config.toml
model = "audio captioner"
dataset = "synthesized solo parts of chorales (CocoChorales)"
train_examples = 39062
noise_aug = 0.01
time_shift_ms = 50
n_mels = 64
hop_length = 320
input = "log_mel"
spec_augment = false
win_length = 400
tokenizer = "word"
vocab_size = 56
encoder_arch = "swin"
encoder_norm = "layernorm"
encoder_norm_position = "pre"
encoder_activation = "relu"
encoder_mlp_ratio = 4
encoder_head_dim = 64
encoder_fused_qkv = true
encoder_bias = "none"
encoder_qk_norm = false
encoder_layer_scale_init = 0.1
encoder_parallel_block = false
encoder_inner_norm = false
encoder_patch_size = [4, 4]
encoder_conv_stem = true
encoder_depths = [2, 5, 5]
encoder_widths = [64, 128, 256]
fusion = "prefix"
decoder_width = 256
decoder_layers = 6
decoder_norm = "layernorm"
decoder_norm_position = "pre"
decoder_activation = "gelu"
decoder_mlp_ratio = 4
decoder_head_dim = 32
decoder_fused_qkv = false
decoder_bias = "all"
decoder_qk_norm = false
decoder_parallel_block = false
decoder_dropout = 0.1
decoder_inner_norm = false
decoder_positions = "rope"
decoder_prefix_bidirectional = true
decoder_connector = "mlp"
decoder_tie_embeddings = true
init = "kaiming_normal"
residual_init = "none"
optimizer = "adamw"
learning_rate = 0.0015
beta1 = 0.8
beta2 = 0.98
eps = 1e-08
ema_decay = 0.999
max_steps = 7300
batch_size = 128
epochs = 23.9
lr_schedule = "constant"
warmup_steps = 730
weight_decay = 0.4
Rows from block 3 of the audio encoder, named by matrix and row number. Rows with one number belong to one attention dimension. Each number is 128 + 24 x the weight over its row's rms, rounded and kept within 0 to 255. All counts start at 0. Numbers have three digits each. After the name is the row's rms in percent of the matrix's.
# v: window attention query, key and value (stacked) (encoder.blocks.3.attn.qkv.weight, 384x128, the v third), inputs 0-127
# proj: window attention output (encoder.blocks.3.attn.proj.weight, 128x128, transposed), outputs 0-127
v.39 095:082132149158147174115094118097133132116145157130138104119153095147122138082135135118156132132096154139142116152131114117111118179140162090139145145126125145138129106155125147114142104141120148171124093140075130132162133126159136105132129118141154159137102123102120098163118141104060097133082118121150111144116120186100091145095095138109139098103170127132086114120124127073094123152168
v.40 102:123160122110117075116119165106114146134135120123107157122166158099148163151158107140125109154113121124144153152135176120152116113100117121107174151108128087114142138106125118091085172072141129105132139129162130110136114138157155136121105147148124104110152141151118107128109083133114117126166138157094115137105144119147132129110188075177111156137099122106182121168119164101142123151085
v.41 078:093108106130156111097120118072131125157148135120095143125159175175131150107129127146115143164074136126136140109136114125138128190090116134091161130129146113075128145119135139106109177125115121143142139144128108102128097139161120167155112172128153104101128143146119129127124088136088115132131170145083071113114135128159124128144179117160103117113100108139166102159105137116131108161098
v.42 116:110104106164127148156133131119164122154134142098138097123090131155111080125100145109116150114108129124083126071101073107085109148138116148097100105127147161089108133161117124129160130172125134132147172140106143134109112136116111161131127125094166129127120112138161182132164139117164132124107168124116122085169097080159137104142127166101113092142135149137099128122126082160123134120149
v.43 086:167157136118104077140122154124138123139138117125130161126132161106124130169125103132101104144137113113122137092096160084110121107125129139100116123119117118098132123145133108089119170117134112083137177116161111106144129121137138130148096127115135106132165131155110133124136116150192127133158182154080126091142115093195160110123161096139092143171105127079159128136143092166128161146104
v.44 089:085125118182146148128124137091151116147118155089100100154137129167116107133102163120123158139074142125109115096114071123099104197107140130094127117142142164112124117157113145125143144152120148156165133138084143132130081134133143153111120154106156133116096124140156160161139155116136104144070157117125105119147109098133129123148135185118115076102145119139085103119108100117122132133144
v.45 095:165084124076143109109143086139115133146146112173125156112104155126133164122142108149107132119173108125136134125149137167162157099126093148140133139140129093109128164079149110161113133127128113111094112134153106131097124126118089145177146131133110117123146138126112112084116083141100180120184118130111121109122151142137134142150140095143117163133073125153184153146133152170126095120086
v.46 074:142192146133094118152095161152129135117136120148157144096147107075130137156125107115149084136139143125143126155095190096111111103154168095139129129119109124147141085149123113054120123114139143101120129118132148120180154129146158078105103085142127128148165131133103122145127142129157102129140130128122144142124116147144132116090119096128118132178164142074110137129151106092109173138142
v.47 083:110137103129112111167165155135131134135094109108115101153089142126126085188099150127149135115128128132116122104137109166142123099111104178116103107133143126136109132097117139162111132127139133119149138128154157128076105143093116171082138146111101101116124106146168196116154150129194145116137110101149152126138141073103139097178132164124128131126118115142139121140116134177164112091143
v.48 091:106174116167109095138109192097145129144130134089111124144165143111120116178115115111135113152082140122127141109084140092108091146105140120076148122118136134112139101154108127086116180114127147113163166125131154104152105143151161139097085145116145115117136127157143149160137123130172082127120177143088110120140117085157132110127161124135100109149132121091125108151113104102140152152125
v.49 096:120094117147163164119128107100134113143181171132109122122141137174110116097113125119124151140122140120106123090100098111079103205130142122111121121127151159106126111170135133123152132180110144163148122141072110123155116132157099144164120141118159149126132141132134125155129135128108128135092176136106072089150109139149121134135093150083107063137134132123096117118121095124097132158141
v.50 098:118180144144088125155122159160129138095084107103153117138131080083134100154129138117150105112128132136142120164128149117134132068149149108154107132123111124183130109130116135118138103103135126113131130109144159141131161126101162080072144102128106140147118117118134139138138168122166101131114081110177186179116125124085127116106116141144161159125174132115096135113135122105142152101156
v.51 092:072132130167144173129120127113129134113106145112117090138141096144127117097113164132169144123084145142139117161143085143127129165129150111147138131129127146150118115136121162130149099145121148168143101138087150147131127126130143121088147124121138158122086122098145135151131158104085094137072092112164130158122120152071098135125107164117164099091176129159082108116111135085130112118171
v.52 108:123120124145136186140133119140123118114106140133120093144114090132114107122107148120157136124146139137118105121131095152120118144132156132163100108139133163182126098124124149165149091162110147152135097120087137145132125121112122114108162127121101152148097129110146152156128188116145123142071091089172138142143121140081116136151072187087153093107155127153066133094117121115127124110165
v.53 064:130067111129165163110154097118114123156140160128095092151102140166116127143097132119139167124149131130098115089132068168117107166126130166106130112140147145122116131111138132193143123157123148166126111140101116134095098121120096169158142137126117139136111126123148150131126142113123172128104138110131092083154126118123119149188090172083123086107111127151111121110102140168119101119146
v.54 079:102191141166093086149097194131149141116098114091142134127163123093131123148125133129138092142083134130155139162115155087135124115121130098102136128112114118125134106155104131064114158105137129100139159118159163121140135135142184101081090118114151121116126116129114138140141130122151074137131131138111158154120115098131141102098174110176130142146160125097134105141141109087132165128127
v.55 102:106180133132102074132108177115123149121121113112115151130167142088146150163153115141139100147103127132154154172139177106153120107113124110103169148110119091123144132121114123075092164076143132098128145130163142112139127137157170116098097133140129112108140125149116112131115102131122096125152134155105141154095135116132131124104182079180118156148129120097169107161117151094140129138099
v.56 109:150137133081132110099133111131087131111133108168109168131162142111142177135160114156129111144147122121171128169156178157176146105109129124157152152124112090159144137077138131127091137087127127123116088114146106116132135123133120109133131135166087122129134153125109090114091112135096142130163088135135121162096160168107120149119134085157147169115099113124171130132123188114138111131100
v.57 097:157101105087146094109141121111114131156155120152101155118132174139136157144138098138097134149146112112123134095124143135149128144099102150106150125133136107091140153096139104139093170115126128116127137141154107109119106134134094167173110157135121110124159153150127121103111077146129155128173169145073092089136144115175142132151163098134093139142067120124179133152127146158135116138073
v.58 089:165067116071158139097147065127110118140177137176120164103113152155134158092153108140100144130163109111126135116142133146127140140136103146146139135129137110106122163111163109159130126139126115136097117141126086124125134118129076155198142130138126138129150143130114091102111091136076170116157138146116092093129135161154119153129118103112124127130083133137165151132135147163119110147101
v.59 074:142140136090128140110125119139091137105130121169115140120152111100143164116157103138158121141160137138164125176147172159171126107120147111170150142128113097186151114094138134137096117105124138136106063124121124122148141120135124091132146133156080138128128151117105094134091121129096114133134078114145130172098163188095098157115102106140158148115126109130139141129116181080126100127118
v.60 073:057116121176138152122129140092144131134104137084100099155139121169130105115095175122135151130060147137130122140140071140117140173103124125098128124128143139123113129127104168133137140140120139154161122139108149133105097147137147167079138153115150128104090122132164171139146145114107098127088112115145113140121131099094115121145140174155146098073144107161113095135109131095142104126155
v.61 084:151090134098167127082118097119118122148162142175116151107142162156141177077147104152106134138132124131136146147142139136151152162123111122124153138133132101089136148115144121126119130144115115128095108141121088127141128123158100138192124142145142129113143153126091080107104075138050140126159142141098102102118139174152126155126132088141113136124090129142171134149133136128097093153087
v.62 100:106139121180124115140114169102164130159132156080130100127120133137117096140107127109121132138090128130089137094096089081093099167138126122078121109131147155077118117173114115101150145154129137124135183141114149131132113136145143152114101132091182121116129115144138147150156125117153103127106190134095122093147094087164139114123146148114098089147148136113109118140122069132119140140135
v.63 071:112170145162099103150115178148151138109065105080144114157136105104132103146126156128120102112102128135137135166129126113156141074127123115133115130123114130154123116122109143102131131102133110097140147095160152137110121143114180095058131124110127116117094109123141147127154147120159085143122099115151193178121129092095144108118164139181150165123148123130113112137139111105142140090125
v.64 117:077147140158115134145172127136154138131094137092131085157116106153135090142103169146169134106107124146085116107143097135076122140134132150135120114123145150123097116149147151147162084157148134138143137133114161171103124137112125137081139129133138113121101103120136161126138152117142111111072140127153117120113101118090151118141104188090125090096178129121091102119112114158138123092181
v.65 045:054145142101077133126192122140131134102113125127109137143147130174159142124147183174137090117082103112109101130185138146082122142123114141151144131119158111122100147133150125122160097135130155143132130115117160151084127130125108170078145123159139102104116110103130153108117107119062140134138110142148107131088103131108128138128128156135129111118153162120150113124094141148141115090156
v.66 126:114109146161116140144147119114142126139118145078154082154092111143132084109097152122153150104103118143084132104119066109082130136143127153129102112130123158106093126157128134144180100160154112138126160150121138155108136120098109149132137121116146144135107104113142159105163142126173131107082151141136140092137118118123147103134110185074137108121169145139081126129136095167119120104179
v.67 118:107125111155127155140162136131124140140110150112133055121107091132121080150130130117189149131136130159097118107125094147113114133119135128154115097151144156154124103140106142168137082146131138154143120143106156163101108115120142136085138122132108112130118117126154151166148173097158120116086115101158146120142102144065139141156102181092116095114158133150065133143120127141130110094161
v.68 123:130156094114137119118109138143113122121137111173090162100164132115113156153155098120114115163153155118162114149119181152163117137104127098124160125143142113159166122105114129122071162100094160131148086107126130102143103141159148106116105146144110118119141147159134107172104118131091107159164100098135117169137134130129102161138141086177115133126094112118148129129123159079150141152070
v.69 096:137130085143162166126095133126105118126156134160121109063148108114107131114173103119172134172135124134154120143115132156164118150121149090147117133137145133145165087112084117103101140123069150149151111116087119121170128111179164111129135131121121101119137151148127123182127150112097123153146117107121149154139125161112099154111136106149114120155099144142097150141113121070094122165093
v.70 093:081177135123115103135128127166164126113110106147082173145166151147136160143118150159095098135129139134130111131150182159127114150120129125103165147105160114124120128129166139115114149131120147103144104095119148131144117172157135114092110162150135115109118130134095122116091099137077099149132134116129068151091125107133143148129122120186114100107118101089156073106099131101165143147112
v.71 114:090160094149120149135159143148127141132109133142109084108129096133118106165143123121174129145141153156113104122119134170133107148107136111151140104154167146162139097136106146166102095131109155152153088121094157157109096135142155122082121137149109103120119128137148145183128168096121097131103094082161126147137104141067121167155100166129104086109149114133077123145107138112140112114125
v.72 100:148122127113146148126144148141116154147116142158147093088111092110126125171162091131155122137164116161135127146143122142173143089110148101181119113156122123153158106109107106159113082122119135141105100145125124152116125081138158106112144125139090102131144128107133112156127165087124129118132084097136169135124110190052120155144120128106116150133143112174105163152134150130105090100112
v.73 120:136153129087137112120115129142130124103135105175117186105170157121129181127153125149093096138140128112166132144146189138155134106119135124128160158106132089135142133101144117094095149101114134107122106108129117105157135140156144102133120130157123109120153145142094092129081108133077129146173116139116101159103137139145122135102146066182126150141094115105184114122118157101133140152096
v.74 080:121161141103143105147164160148132155141095135157108153130145118132154177129145127200134098129116104150154120160212151128175160103127129124158134150101153087129131130096171130103115112130131121106111117105127114138127142133153142119092142150117120091072128137134100115105108132119084106123131115154115115143057112162090144141121132106148119153124111114144178122132103138130114109102103
v.75 108:090156098158103126151156149129110126138108132117105091136117113141123095178108139101168158120125160133087108087105112154103092156117122146109141094151148167138118118138113148155094124132134158148167115128121169148090082160102129155082109143129126114130106124156177178166143150126156112133111114089154114126162129082099133133166116172118118093096138122129095111142120131134159128104137
v.76 089:093141110145091120122138137130144127134118120130098116147120142138117097181110141094125138122128176140075101096085134172114086160105115132105164096157141150138098121157117141175103128125138144153154103137137173153111077170115140138091094150167126138145119112133142148152131130120150120127131126080155109130159140088115138151159106146150110071086141100102089090127124137127168140120138
v.77 083:132097105146131149140147136112094125149130149099142071105098097115116080161126102085184174129143137136109129113103081130120108130119125134144107094156113161143137108137091124161121099129142144163139130149126142144097100110099133155104126113110114133144119122135183153164151163110170141112109107097150160119173133125083123125153129164073136123109148143160085161151144142148132109094136
v.78 101:150134121120139118117086130132115119122148114158101179109167149129128183106149120132093118151122133102169130148134169133157127147132126109104147150110129114123152129107128123079099173107097130128137124100127101095167134146168138111152114137123139127111135152155109102130110101154083120154171132141095115151123146125174110127105156073179132147151074120118170126124122133082119147177076
v.79 118:177079108134151165112096119107098124140168143145149096078110113100104110112166084083148135147152126138144138138072121124153132125119140096160100121166115140147154102131075107146122128115099116147113123143125103117148138084148138115171132108124113143155150137127138113176153148115143142126148114108127185126166129172131098144117129115117120132164116148161086177149152127114089116148112
v.80 067:108131114139132156156149146137122133137134127128140059073127096125099097179147134083198154125136144156095126107099116179121098143114135129146131116143141155136128083137077129126097103133112153153150115139101155157134096129134172138098117124153117071128124128143138164187140171109127129117124120091150145132156124143073125139138107157126104100128135129134073120147121126128121111122135
v.81 129:075170136136100090135150141136151129135091121124076161183144147157146138149093154151101133119105153119115114122160136137122115158122102141086165128113153126119108153135176157129115145133142147120149117112138156133106094184114116147083105160136145129104103123141133138107113105144106107131114138122137066139109134072129142135154127140153131111077131095099162072121108134132183138118129
v.82 119:093151101148129155143167138138124147137106145131123071110112086130125097160135125129189132139135135158109114114133121163128120132114142118161124100151161139160141101130110140161124089136120154151149099133097156159106107113137150126084135132138104099124118126125151150177128173090132106121091097092162130137137100157055131161158101176109110092110160128149076132137113132127132111098145
v.83 110:154086139121122152125135114117127133131139131107187080112083119112124078125124123105157136109140102144107144118100089119107140091144132152162089116150101140125108127134104114153167093131153103125104155155140130144109151081093114137157153089126110134163146112104136139111166151114187166093122122138142177101150124139115141110128118146081135141151155152149097163140150129173106110106173
v.84 117:121118099153116152137142137133110123138127136116137070104100106128110078171130119074177154129150146147096117096077102160113097133118130134142118091167133158149130106142079137163114110131123153149149120140121162151100096120116141137105122127132111119150119120145170161180155165111178131126117103083160151126177125115093131135161115168104114100121145131142066143143133126132137124116144
v.85 125:110121139154118141137156121127150136128114142095155068145098101136130075129109151122167137110121113157088124106119082137083127128133129146150105113132132154127099112154127130161181082159153114137123144146116150165108137112108125134113139117127128131137113103104131144126151154112166128107077141120153142104134106129089152119139097183077128096118184141134066127124128108162119116097189
v.86 117:181094144098154132112092109118128127123158120136157162114134144113133157086147113144098110133130095112175155159142136095151157101141129121142113160106100098109140143113135107093139145118122099111095146130143079100159169099142116112180146111117128143124148133115094086093120112139105148123161142166093148125102137160165119111083148082141147174163101142135168154126139125127095125155113
v.87 068:085124100132110149122161125142110132126133147136132078106114105135114085166139127089178151128144138144086119108109111161110099137117122126147143095148140148139121106140099125171111086139125154166146110148110170162095090128117142159087113118155110114139123128123174145180131159089131143119107108079159133116164120128071121147157108161133120105108160142137074132156125151144158108109135
v.88 126:104118147153120118148151126109148127139107141074144109172105131156147105109086169144135148092091120123087125103142070103084135139150120163106107124111120146095089142147155138124171112160160112131131170138134141148105140142091100162125136125102163137127102110119133163077153128140157132113095165157123121097120127100141155087128125172090142117115155141131118106123133097171130131105175
proj.39 092:130107164110116128120126166116239122136122115111121142141130143146126106137138082123091145133121115106126126143168152099139119097143122139107111108136110145135121123070130126106090112137138117118125149103128047117093106138075106141147165112119095107119120175132139127134139122175144108096177129104116110106108101091119128105140133142130134139128097150128153178128120122127101118110086
proj.40 103:113091134173188145117136095137079117133109126143126101161078147113121116128140150151090106132132092152139144134136088149150176184124153130125101101153138113122163092098095142160144116126111131148123130112129149142151123149141155109094111141113118141131109165132104135113147170128134123188083136137109161111141111138132125134174142141129153121137132120165054139100141137119078140154126
proj.41 090:121153116148109088132147144156113128139115147154143167154095163107109115134109101151075122156149108142145136117146149092155159144104116083118115094130158125126148083123135148116132120130122151136116144114149130150138157180112114096092075161093093166127143160132116171122135150131162134188120129125104132109173087101133112163144138099158151108123150143113098156120135127125095188148118
proj.42 115:138142091094078074127125105114069135150162152168106195127156176126115127140117109122148145125129172133133117124128165134122105162121099097138145128105136120100112121152139125091109133125132146106127130119143105119158161128125092157133084120140152137125178132139129122138142090126104135136194111129118079120132166118135116137093151069142126119133129149092170134168131115119129158158105
proj.43 089:137132101125129114140138071149000111118121128165132142139121159123090157132139168172161132114108098134134165147094110205113135146130153154140121134152128099096137091141116117158136148109129138126114142131153159114154134135146149150103136092128119130116133140135121112106171143113117122161128117129112128116145144145152116144157115106100133103135157122113110101114133126139126130132154
proj.44 094:148162136113083102108141152136139133152128146168126215112136148139117093135088072138112162145145172137149121103145165121133134114099121059122131088107144127113143104119168143081105110121134145109113124124145080139132164135096080116136098137105102161112156151155116131127155137130136125153171125129115088116152133143112125129113122106126129127142130139114162174123140098136078154132130
proj.45 100:099117106148127105133134105150111138108130128116126095160134102084129154088128159127178071125150111129127127143105120085105140142139083145129115157131137143145101128185106133157165133128113104139134132131123185164128123126188158108090095131130155128162138064101140133147103127119154129140090124141146166154140114102119115133141126128165138135140133136110095068144139133112184173128142
proj.46 094:147086138117146167139122086136099089102120106126133101130116133171119124126163163141136138118074084124121158165116112202117140122141164183139120133159095117116126125083112104146115114139142138132121132124138134099117103107106175157124194086141108096101116169129131096094164133134097129123149134101123124116097161143150107103158130148088126171130135133133123134123145152144118089115115
proj.47 084:151158096142123141097149083130087146124158165123133135100107092102154119146081122120128126145145170164147093105126123120128141161097123055119153136098151148135131138168156164086135127121109151119149090140099151115155162154129095090142091175126152164137124084104144140123129124110078135152088123104157106151147168157143120160083119124123130138142135144140108120135126124114130116155147
proj.48 095:140130115138138134125138106134055107154122125172144173127098173145108107150127127165078154134125113138143131122139131174154162165108170108122118090152138111104163081085124119119107124129135146139110126109152107122153143140095118128109124128106104137106121205146110129108164160117104132184141132139095106097152141159149123121147144104107136121120141134142111166103144112140063139157122
proj.49 097:127155114111081076123121162136121125126114124153101199162144164133113124141155081159123147138127121125166103125137191123138145085094102107121118104118104112117158120087149125098106126125142170101107152096162085130120153142107091153122121110110085117125161167135126131125144123136154123149190127120111116131127104108118123127135147075151123130128120135103182150134122118164137160128091
proj.50 108:155095165109163199131127120086167117145139131105144072076120102150142124130128150096115147115107152115097134124123096174136091124147178149132155148130131139126118153106124120126114127131128115140140111159105111096121096106115156136175179118142162122108099122150121104128117119130091135079118134131143125123113171160145145105107118173088110124118116112170129138115117138121112054123149
proj.51 091:147122175116117139114125167100247135154133138116130142109128114145140099120097075089075146138132158124125115108172148085130112102125132096116143110113132158142131144106146140103094095136126131116137118125114071136104126096073082116164141145118129120127122146118137142143118117145141113090141133117134104125107140131104135106111122144131136157143097139136151187142136130133094103126095
proj.52 107:136151148085104144128121169122216128128135127115131138076142083156152107124123087117139137121131150111138101113147171124113105063118132094129156141109118135147132178116176133071093124116141147101140108152122089111106148116118107119158170126148109107131133113119145118115120111136103137097157129112142110144108134157109140105084105119120094148140104113130197141122111133141153090112124
proj.53 078:105177113129095091126102167133144145122134135137127181124174100117137120097119100150155112133166154137159076082128143071108149102066071091116122134118129152143138148169150144097131122115121137096120122132127113167111157135147053117124102143122101136147150093107128159118103123132139138163134114153140119156142110119115147142114131096169123127156111145113167123158132110133142160117123
proj.54 084:152095141138134172134157100107092112155118127138156131115093147152092121156124147111099167125102128129099165125124096171153116177147197142129138105160130123101132094093115128152104135124125133160124128118123123116152089100076136124138146119131147132097097183158121109130154146118115126122123128131101107099137170149162111115142133152070148123116159114145093174103137132128065109153123
proj.55 103:121081147166181167118141096122093113153112128140143096134082141117117114124134156129084124128118096138119147126134073157153147185137171147128113098157141129122145082088094140162127119130109127154125131112113129132153107138112148120110135128119134135112084179145110119117137162121128123164092130137106146099135141148150126118168134155097156120128132116162059156096144126127059118140128
proj.56 106:110115163171188160129128139146166123097094109095132055146088078120129130106134143143121097139132080144141135133117105111133169110128140149114108127142124124168153147124106132157162134133132119143133114143118162146115122141152166090107144153112103124131093101114130132118120172130150126137044146119148184143126080138116138132156108171131124134120128104156083112103125137125141108122152
proj.57 104:113148094159133085128130106179049132104126130150132142163116141101108138116134144174141095141152083148141140132127131127127174145096107114128113124127136115132145103151113130146156122123131121130120139121150179159139147158171151103061073145114098138136137115120123158116142154129140129207098127127117148131160094125125129164155138097169140126135141120114100091124141122128148178135133
proj.58 091:082130107145133075132106152139131146093117134104120114179148145108134151116154130150158094132140096123138122147112145089109143111115075161123110152117114128148112134159099129141163139133127111129121155108141167149117126149182157143080088118123120112169155080100138145135108118125164141145129116134126172139123075082107131131140144101184135137129111136102130080144124145125193170122123
proj.59 078:112112175130181162134124142139215122101108093106132065119084078134135113111157126124084099121118068107134136132131128130147152097124146153120138139126099127164152152072114129145125128142135114153130121140123138125103103140136171099123183139130095099113088130105137132118117148146123125125088135119124176143110099145116139103149125147123125163122099108165117127097108141126136090103121
proj.60 089:134156143142107128104134154109179132161132145131136162117094148123132115139073079103057150161152192140128111093172153074149120139103128065111143098104158145132138118127150149091112129124125137132125115131115088123137145155084075107151084160105132163119126143145116153152117134133142117141126120122130102114157121122129138150097128126144138119116137151144120177123124112125076151146130
proj.61 083:087130125142094082150118153150144143133104115138129143174140138112106160111155135134153081133150093094124137153119130081125134119142091158119103119135120143136117095141104137180143130129120101167124168096128142174116109139132145120078105130121120130141141119118119159147094132142192121147128125155119161121132062072117119136166138110167140117124124129098101111126120130123156203095109
proj.62 099:149128101105079103131128101133054122170143138176118201135149178125107109147126113133126149119136160126133131114146134163128116175126120111134129095137131129080122081120141123129095109127123134118118149094145090115142138124089088151137104114136131134119154194139120140124152118136119129157193128137097085103148162125141113126135144092128126114144136146105135154141134113137076160138091
proj.63 085:156110163127136179144156109094130127166136141130141094086094117126118128138093138081111145129124186149085153117120100153142093158172174105141155120137157127111116124130142122153123137113124116152153107154099115103147119101097124104176134152131175153110113130166130116160128131114117123082104148140137120106145168168149132128108103158076124116112149105163103144103128122118083091143163
proj.64 101:136122117101087146126136114118141132147187141115125125077123122114148122110125077091127147125144164135117159141143156100139117109139116067142119157110127126124117124114120135070120122130126117119148115110121078110158180123118112143154142125122148142126142130122127129138119108129083133118190128129148116144147158170135140134047134112122137133126118167150146211168116114120076097143103
proj.65 070:114131103152137123109126113092153107137128097106118140129144119126188168138126134126163132113119162131154122119178131054188150137203119103093114158105140109130120101139121124100140134113090207155139127108122108136147139154140197112128121144158139091104125117130131122154111118159137155148142131110167129149119115124127094132106147128111136109113159147131101154154126110102101144134101
proj.66 112:132105116078101105129138122127120127140200138148115158073123156128134126121134078117116137132142137125120136137144168138131122139116107083131146143117123118087138130097133123060093141135140106129134128119133101116152173134139107171125099126121146129140182153133128138130124090117071129139194130131108084118129177157130142131085147069123135135126098158125169168172125137124124125134104
proj.67 111:130145144094088155130125105107169118151160134127113155092133109130128108108080071095121137118146204129105135134120185090130110102122138081125147128121124136143136126111150121078071129129137101133123072132120085110135146137125098122152154154106139129148140123118133135118127128127090122113169126139168077155145141170125140135072112137120133125134111109146178158154124119130146091131115
proj.68 112:143148142181158172120122132140134121098068104119141104162127098115113137123103157140138113124112126122136122132128119106139137091138168156140109105133128132185145119129119129199140116125104137130121110128118150123099109132105150071148161128117097119116090115132121114117126199127169134132077123126162167141134056127135124111158107174145111129121148106135107109059123122125140144124150
proj.69 100:117178155142085133141100126084161124157071126122090154187140118121119090116105091108123101136109179133125127146108156081139109116119120136112140085146133123153167121100122133155060115140113164133131104131123120131086105172096096138109155192116108158143119152146116135123135147135147135127100136147141121133142094107103128107155155154157123120125124121156152133136132135139182116119098
proj.70 089:131130122170133167122124135120089132114109098100132094125123112108134160123146142101137126113102109123130135126140107099155132094179145146154092146110126129157112118138070146154180110109086154118140161116127149127120144117097151094174163085137129135094101112133138105145111142131152132140130113114161196125158107109161135120101128144135120121131152191139073185106119122136073150132139
proj.71 115:146153143119105190134112105104175120142128125119120134109128094122120114095079083095123132116132205128108139137121178075139115084135155101139131113132124123171137126108136125120091121131115107145134066133106093104118139139105126093177173154095132124123117115118132120128129156125119134114155119136190103164142104163146140127083103160132129122131135124151157176109112117132133097137123
proj.72 105:120146144095103156130130128107221121171106132113134142123161097156099099140110124098110145124166206142106128124105131127106105136128123127131137141142126166136108139148162117103098135129144112144121086149102093148109080122124114113146151132129158124122097103099127161114113119145131111106131125141149090153126138133115128155126101187109131130172145063143158088142142107139144081141136
proj.73 104:116135126181170131117130139127135132127054135089130096179137114118111133144167172144129115121119087142150136123117073134127138141146108173113106129146139136161111136149118130166197117116117160122120145120136144152103080112136148102133149120153122134103070097124125131139142127135181135119074123135123181129135099094118119137172128176133124123133157116139074102104125116133114122130130
proj.74 094:095161127121082150144139109107167109163113097092130107138169103126143142153138160072133146112123170149131113129114093119119126154181117145077110153116142174133073096182089133127142108123117146134138136142103124159139122142128157112126138143152171113119097097081118145135094113132157126114129142128160149130130157126097106165119131183117166129152137135128077136163147102133127109140135
proj.75 104:157144157126137158122106117150097119103184147148135137100114108105153128119078091112151111143110153119118119147130172098146145096148163059140135120109125135163154115117130118136111120141112119122136083136120107086155196126125171091154129151093124118135134126114114067140134169098090123151134127121148120142126112183173143114085101105128122135132137123125132174089130112107139146153142
proj.76 094:167115143146159183126112137136083117101154126146148142084112121108129162111113112145134120121110129101112108133130164106150132083146179103154134116121111096148160140109142141136142135129105087119136108135128132077134167114111139074193135115111105123132128131134126085150150151120100135142151125107148125134143097177197151115100095120112100144130158151121129158068111123106095159120149
proj.77 080:143135160103115125121115109134159112133176165150142169125124119124136093129072095138135115155135177128104119127106166114137116131103149084122164118125126140128154118111185107097073130173147086131138072139109083102154139143135130125126111165102130119164138142102106101114139142101086112130127130141120076139111123168142141133112099119115123134146119063119180111108139110136166119147138
proj.78 089:108148136173151114134119155129097129118059125130111096186146123112123130133133147135145101126090092138150120133125090138128126128138129165126123104127123128141152117134083146216142118128115179122117167137135176145098117146114138129099126142145108141122114141146123112129123158123171145149071126108105173089120089079129106115187153141142138117118142138129073122095140136123150153132119
proj.79 120:130137138112119123138122121113162138146083128156104171143126135152112087108103107160108130139138169125125116137109156145113112122086130151113164090152126109121160147093175122144053134136137113130117095133122138136103079147141082132105132171119111137164142140143135151104142131136125128125125130144133066140133120121107126117179132136146122124116115071130190074128116152139196113095110
proj.80 069:145141163144111145108101125106132124151130176134105155143140112127120091104091074121136104160129184155112142147102150091141128132136129097128123084114154131150167120093159133089082136169094128124129081120122083139106150174110109126162166175118146174126111148116115093136169137112094128120138102137143087134151119151132145107112121147090130114149131128164159148119150097144136120150095
proj.81 135:148125126153134154144128131143083117099174122121163094104125130094137162137117145101150132123103102114105121117129121105148133107170166122146098137105133152139113109151086147150186119126116123122144154126123135115153190113101179090158131095129132111106119116106120087147115150118143118147130126109125179116127114144165139133091112125128117121148150179108071185090130111126074164154155
proj.82 122:147155145099085164135123102105187123156144135108117142108138095130120107116086073087123139127148210138118141139121180082135110092134140092140133130131123137165128127124150115094085124134129111140127072132121083115120128135117119113163163149102140124136116114113129137120126136131113131102163118146177098162144122166131133136072110163120130128136124104151165154147119107134138077141113
proj.83 101:110107125095136095121128130125146130144143143138120170094130155152130119129141130163099133133157145125133118118137145154109128160092101105104157145133127102096127160114184110052101156116144111133116094120125119132144102123177094163106100141139141117158159135132132167119141081136082120114151143138119061158115172141106124137123137107114128134116108087126194073172120140121141099122118
proj.84 110:143135154106132156119102111117123126111157140155125160091114125132132114112080078137139109139126178110129126144138182103145133106106159072137154106125115108155169143090172105103077131143114099125124061130110109089141155134140120117147142163105118123150145138131127100125143156111066125129146127131154081164130120177151145114096117111130123140121120089133196129108131138124159123135124
proj.85 114:125113122083095134126131122106145137142176137131115162072128139140136124110143082112110143124149165119111142133142164112129110114113117085129143149128121116110124151099150126043091138124138100129135102122121095116137145124133098162157137121129138132143158145131130151136130087119072125116194137133137080151134170161131139136066143103120137142120110153145188165177116137125112099121103
proj.86 110:094109106134129078121148136124146132139071131125119126168137144143122121144174171154116138128134096143139117122122077169103119173101082190108132125140139130087111134142128136140140133124146144128117167125137159169118068128138102169077105125160131142124124130137131164116120097135165128121097134134097125108126142074078109139183158136135141117120113121128114067158144147142143128112122
proj.87 073:168143152124134138097102130107147113145161171138113183136124141113110094125070084131099103152132182120114142118092171056142131108121150102120135107140146140151141119106182134077109127137122103131138084140129071143155143167125131102166137165121145135116113132096124115115168133124109124135133121159138091141137122151135141136120119139098120130124155077124171131099137089132109120148106
proj.88 120:127117121101106091121132134137089133132209153141128116087134153117143135132155103107143128129134106139117137135133135138124129157135100079134131154108127140086118113125098134076135126129139121120145168116147105130171185129140131169125083114138157129134174154125120127143122089117087120139169124114083132103121176141133135138088152059127142145131104172111116182174141129121099140155111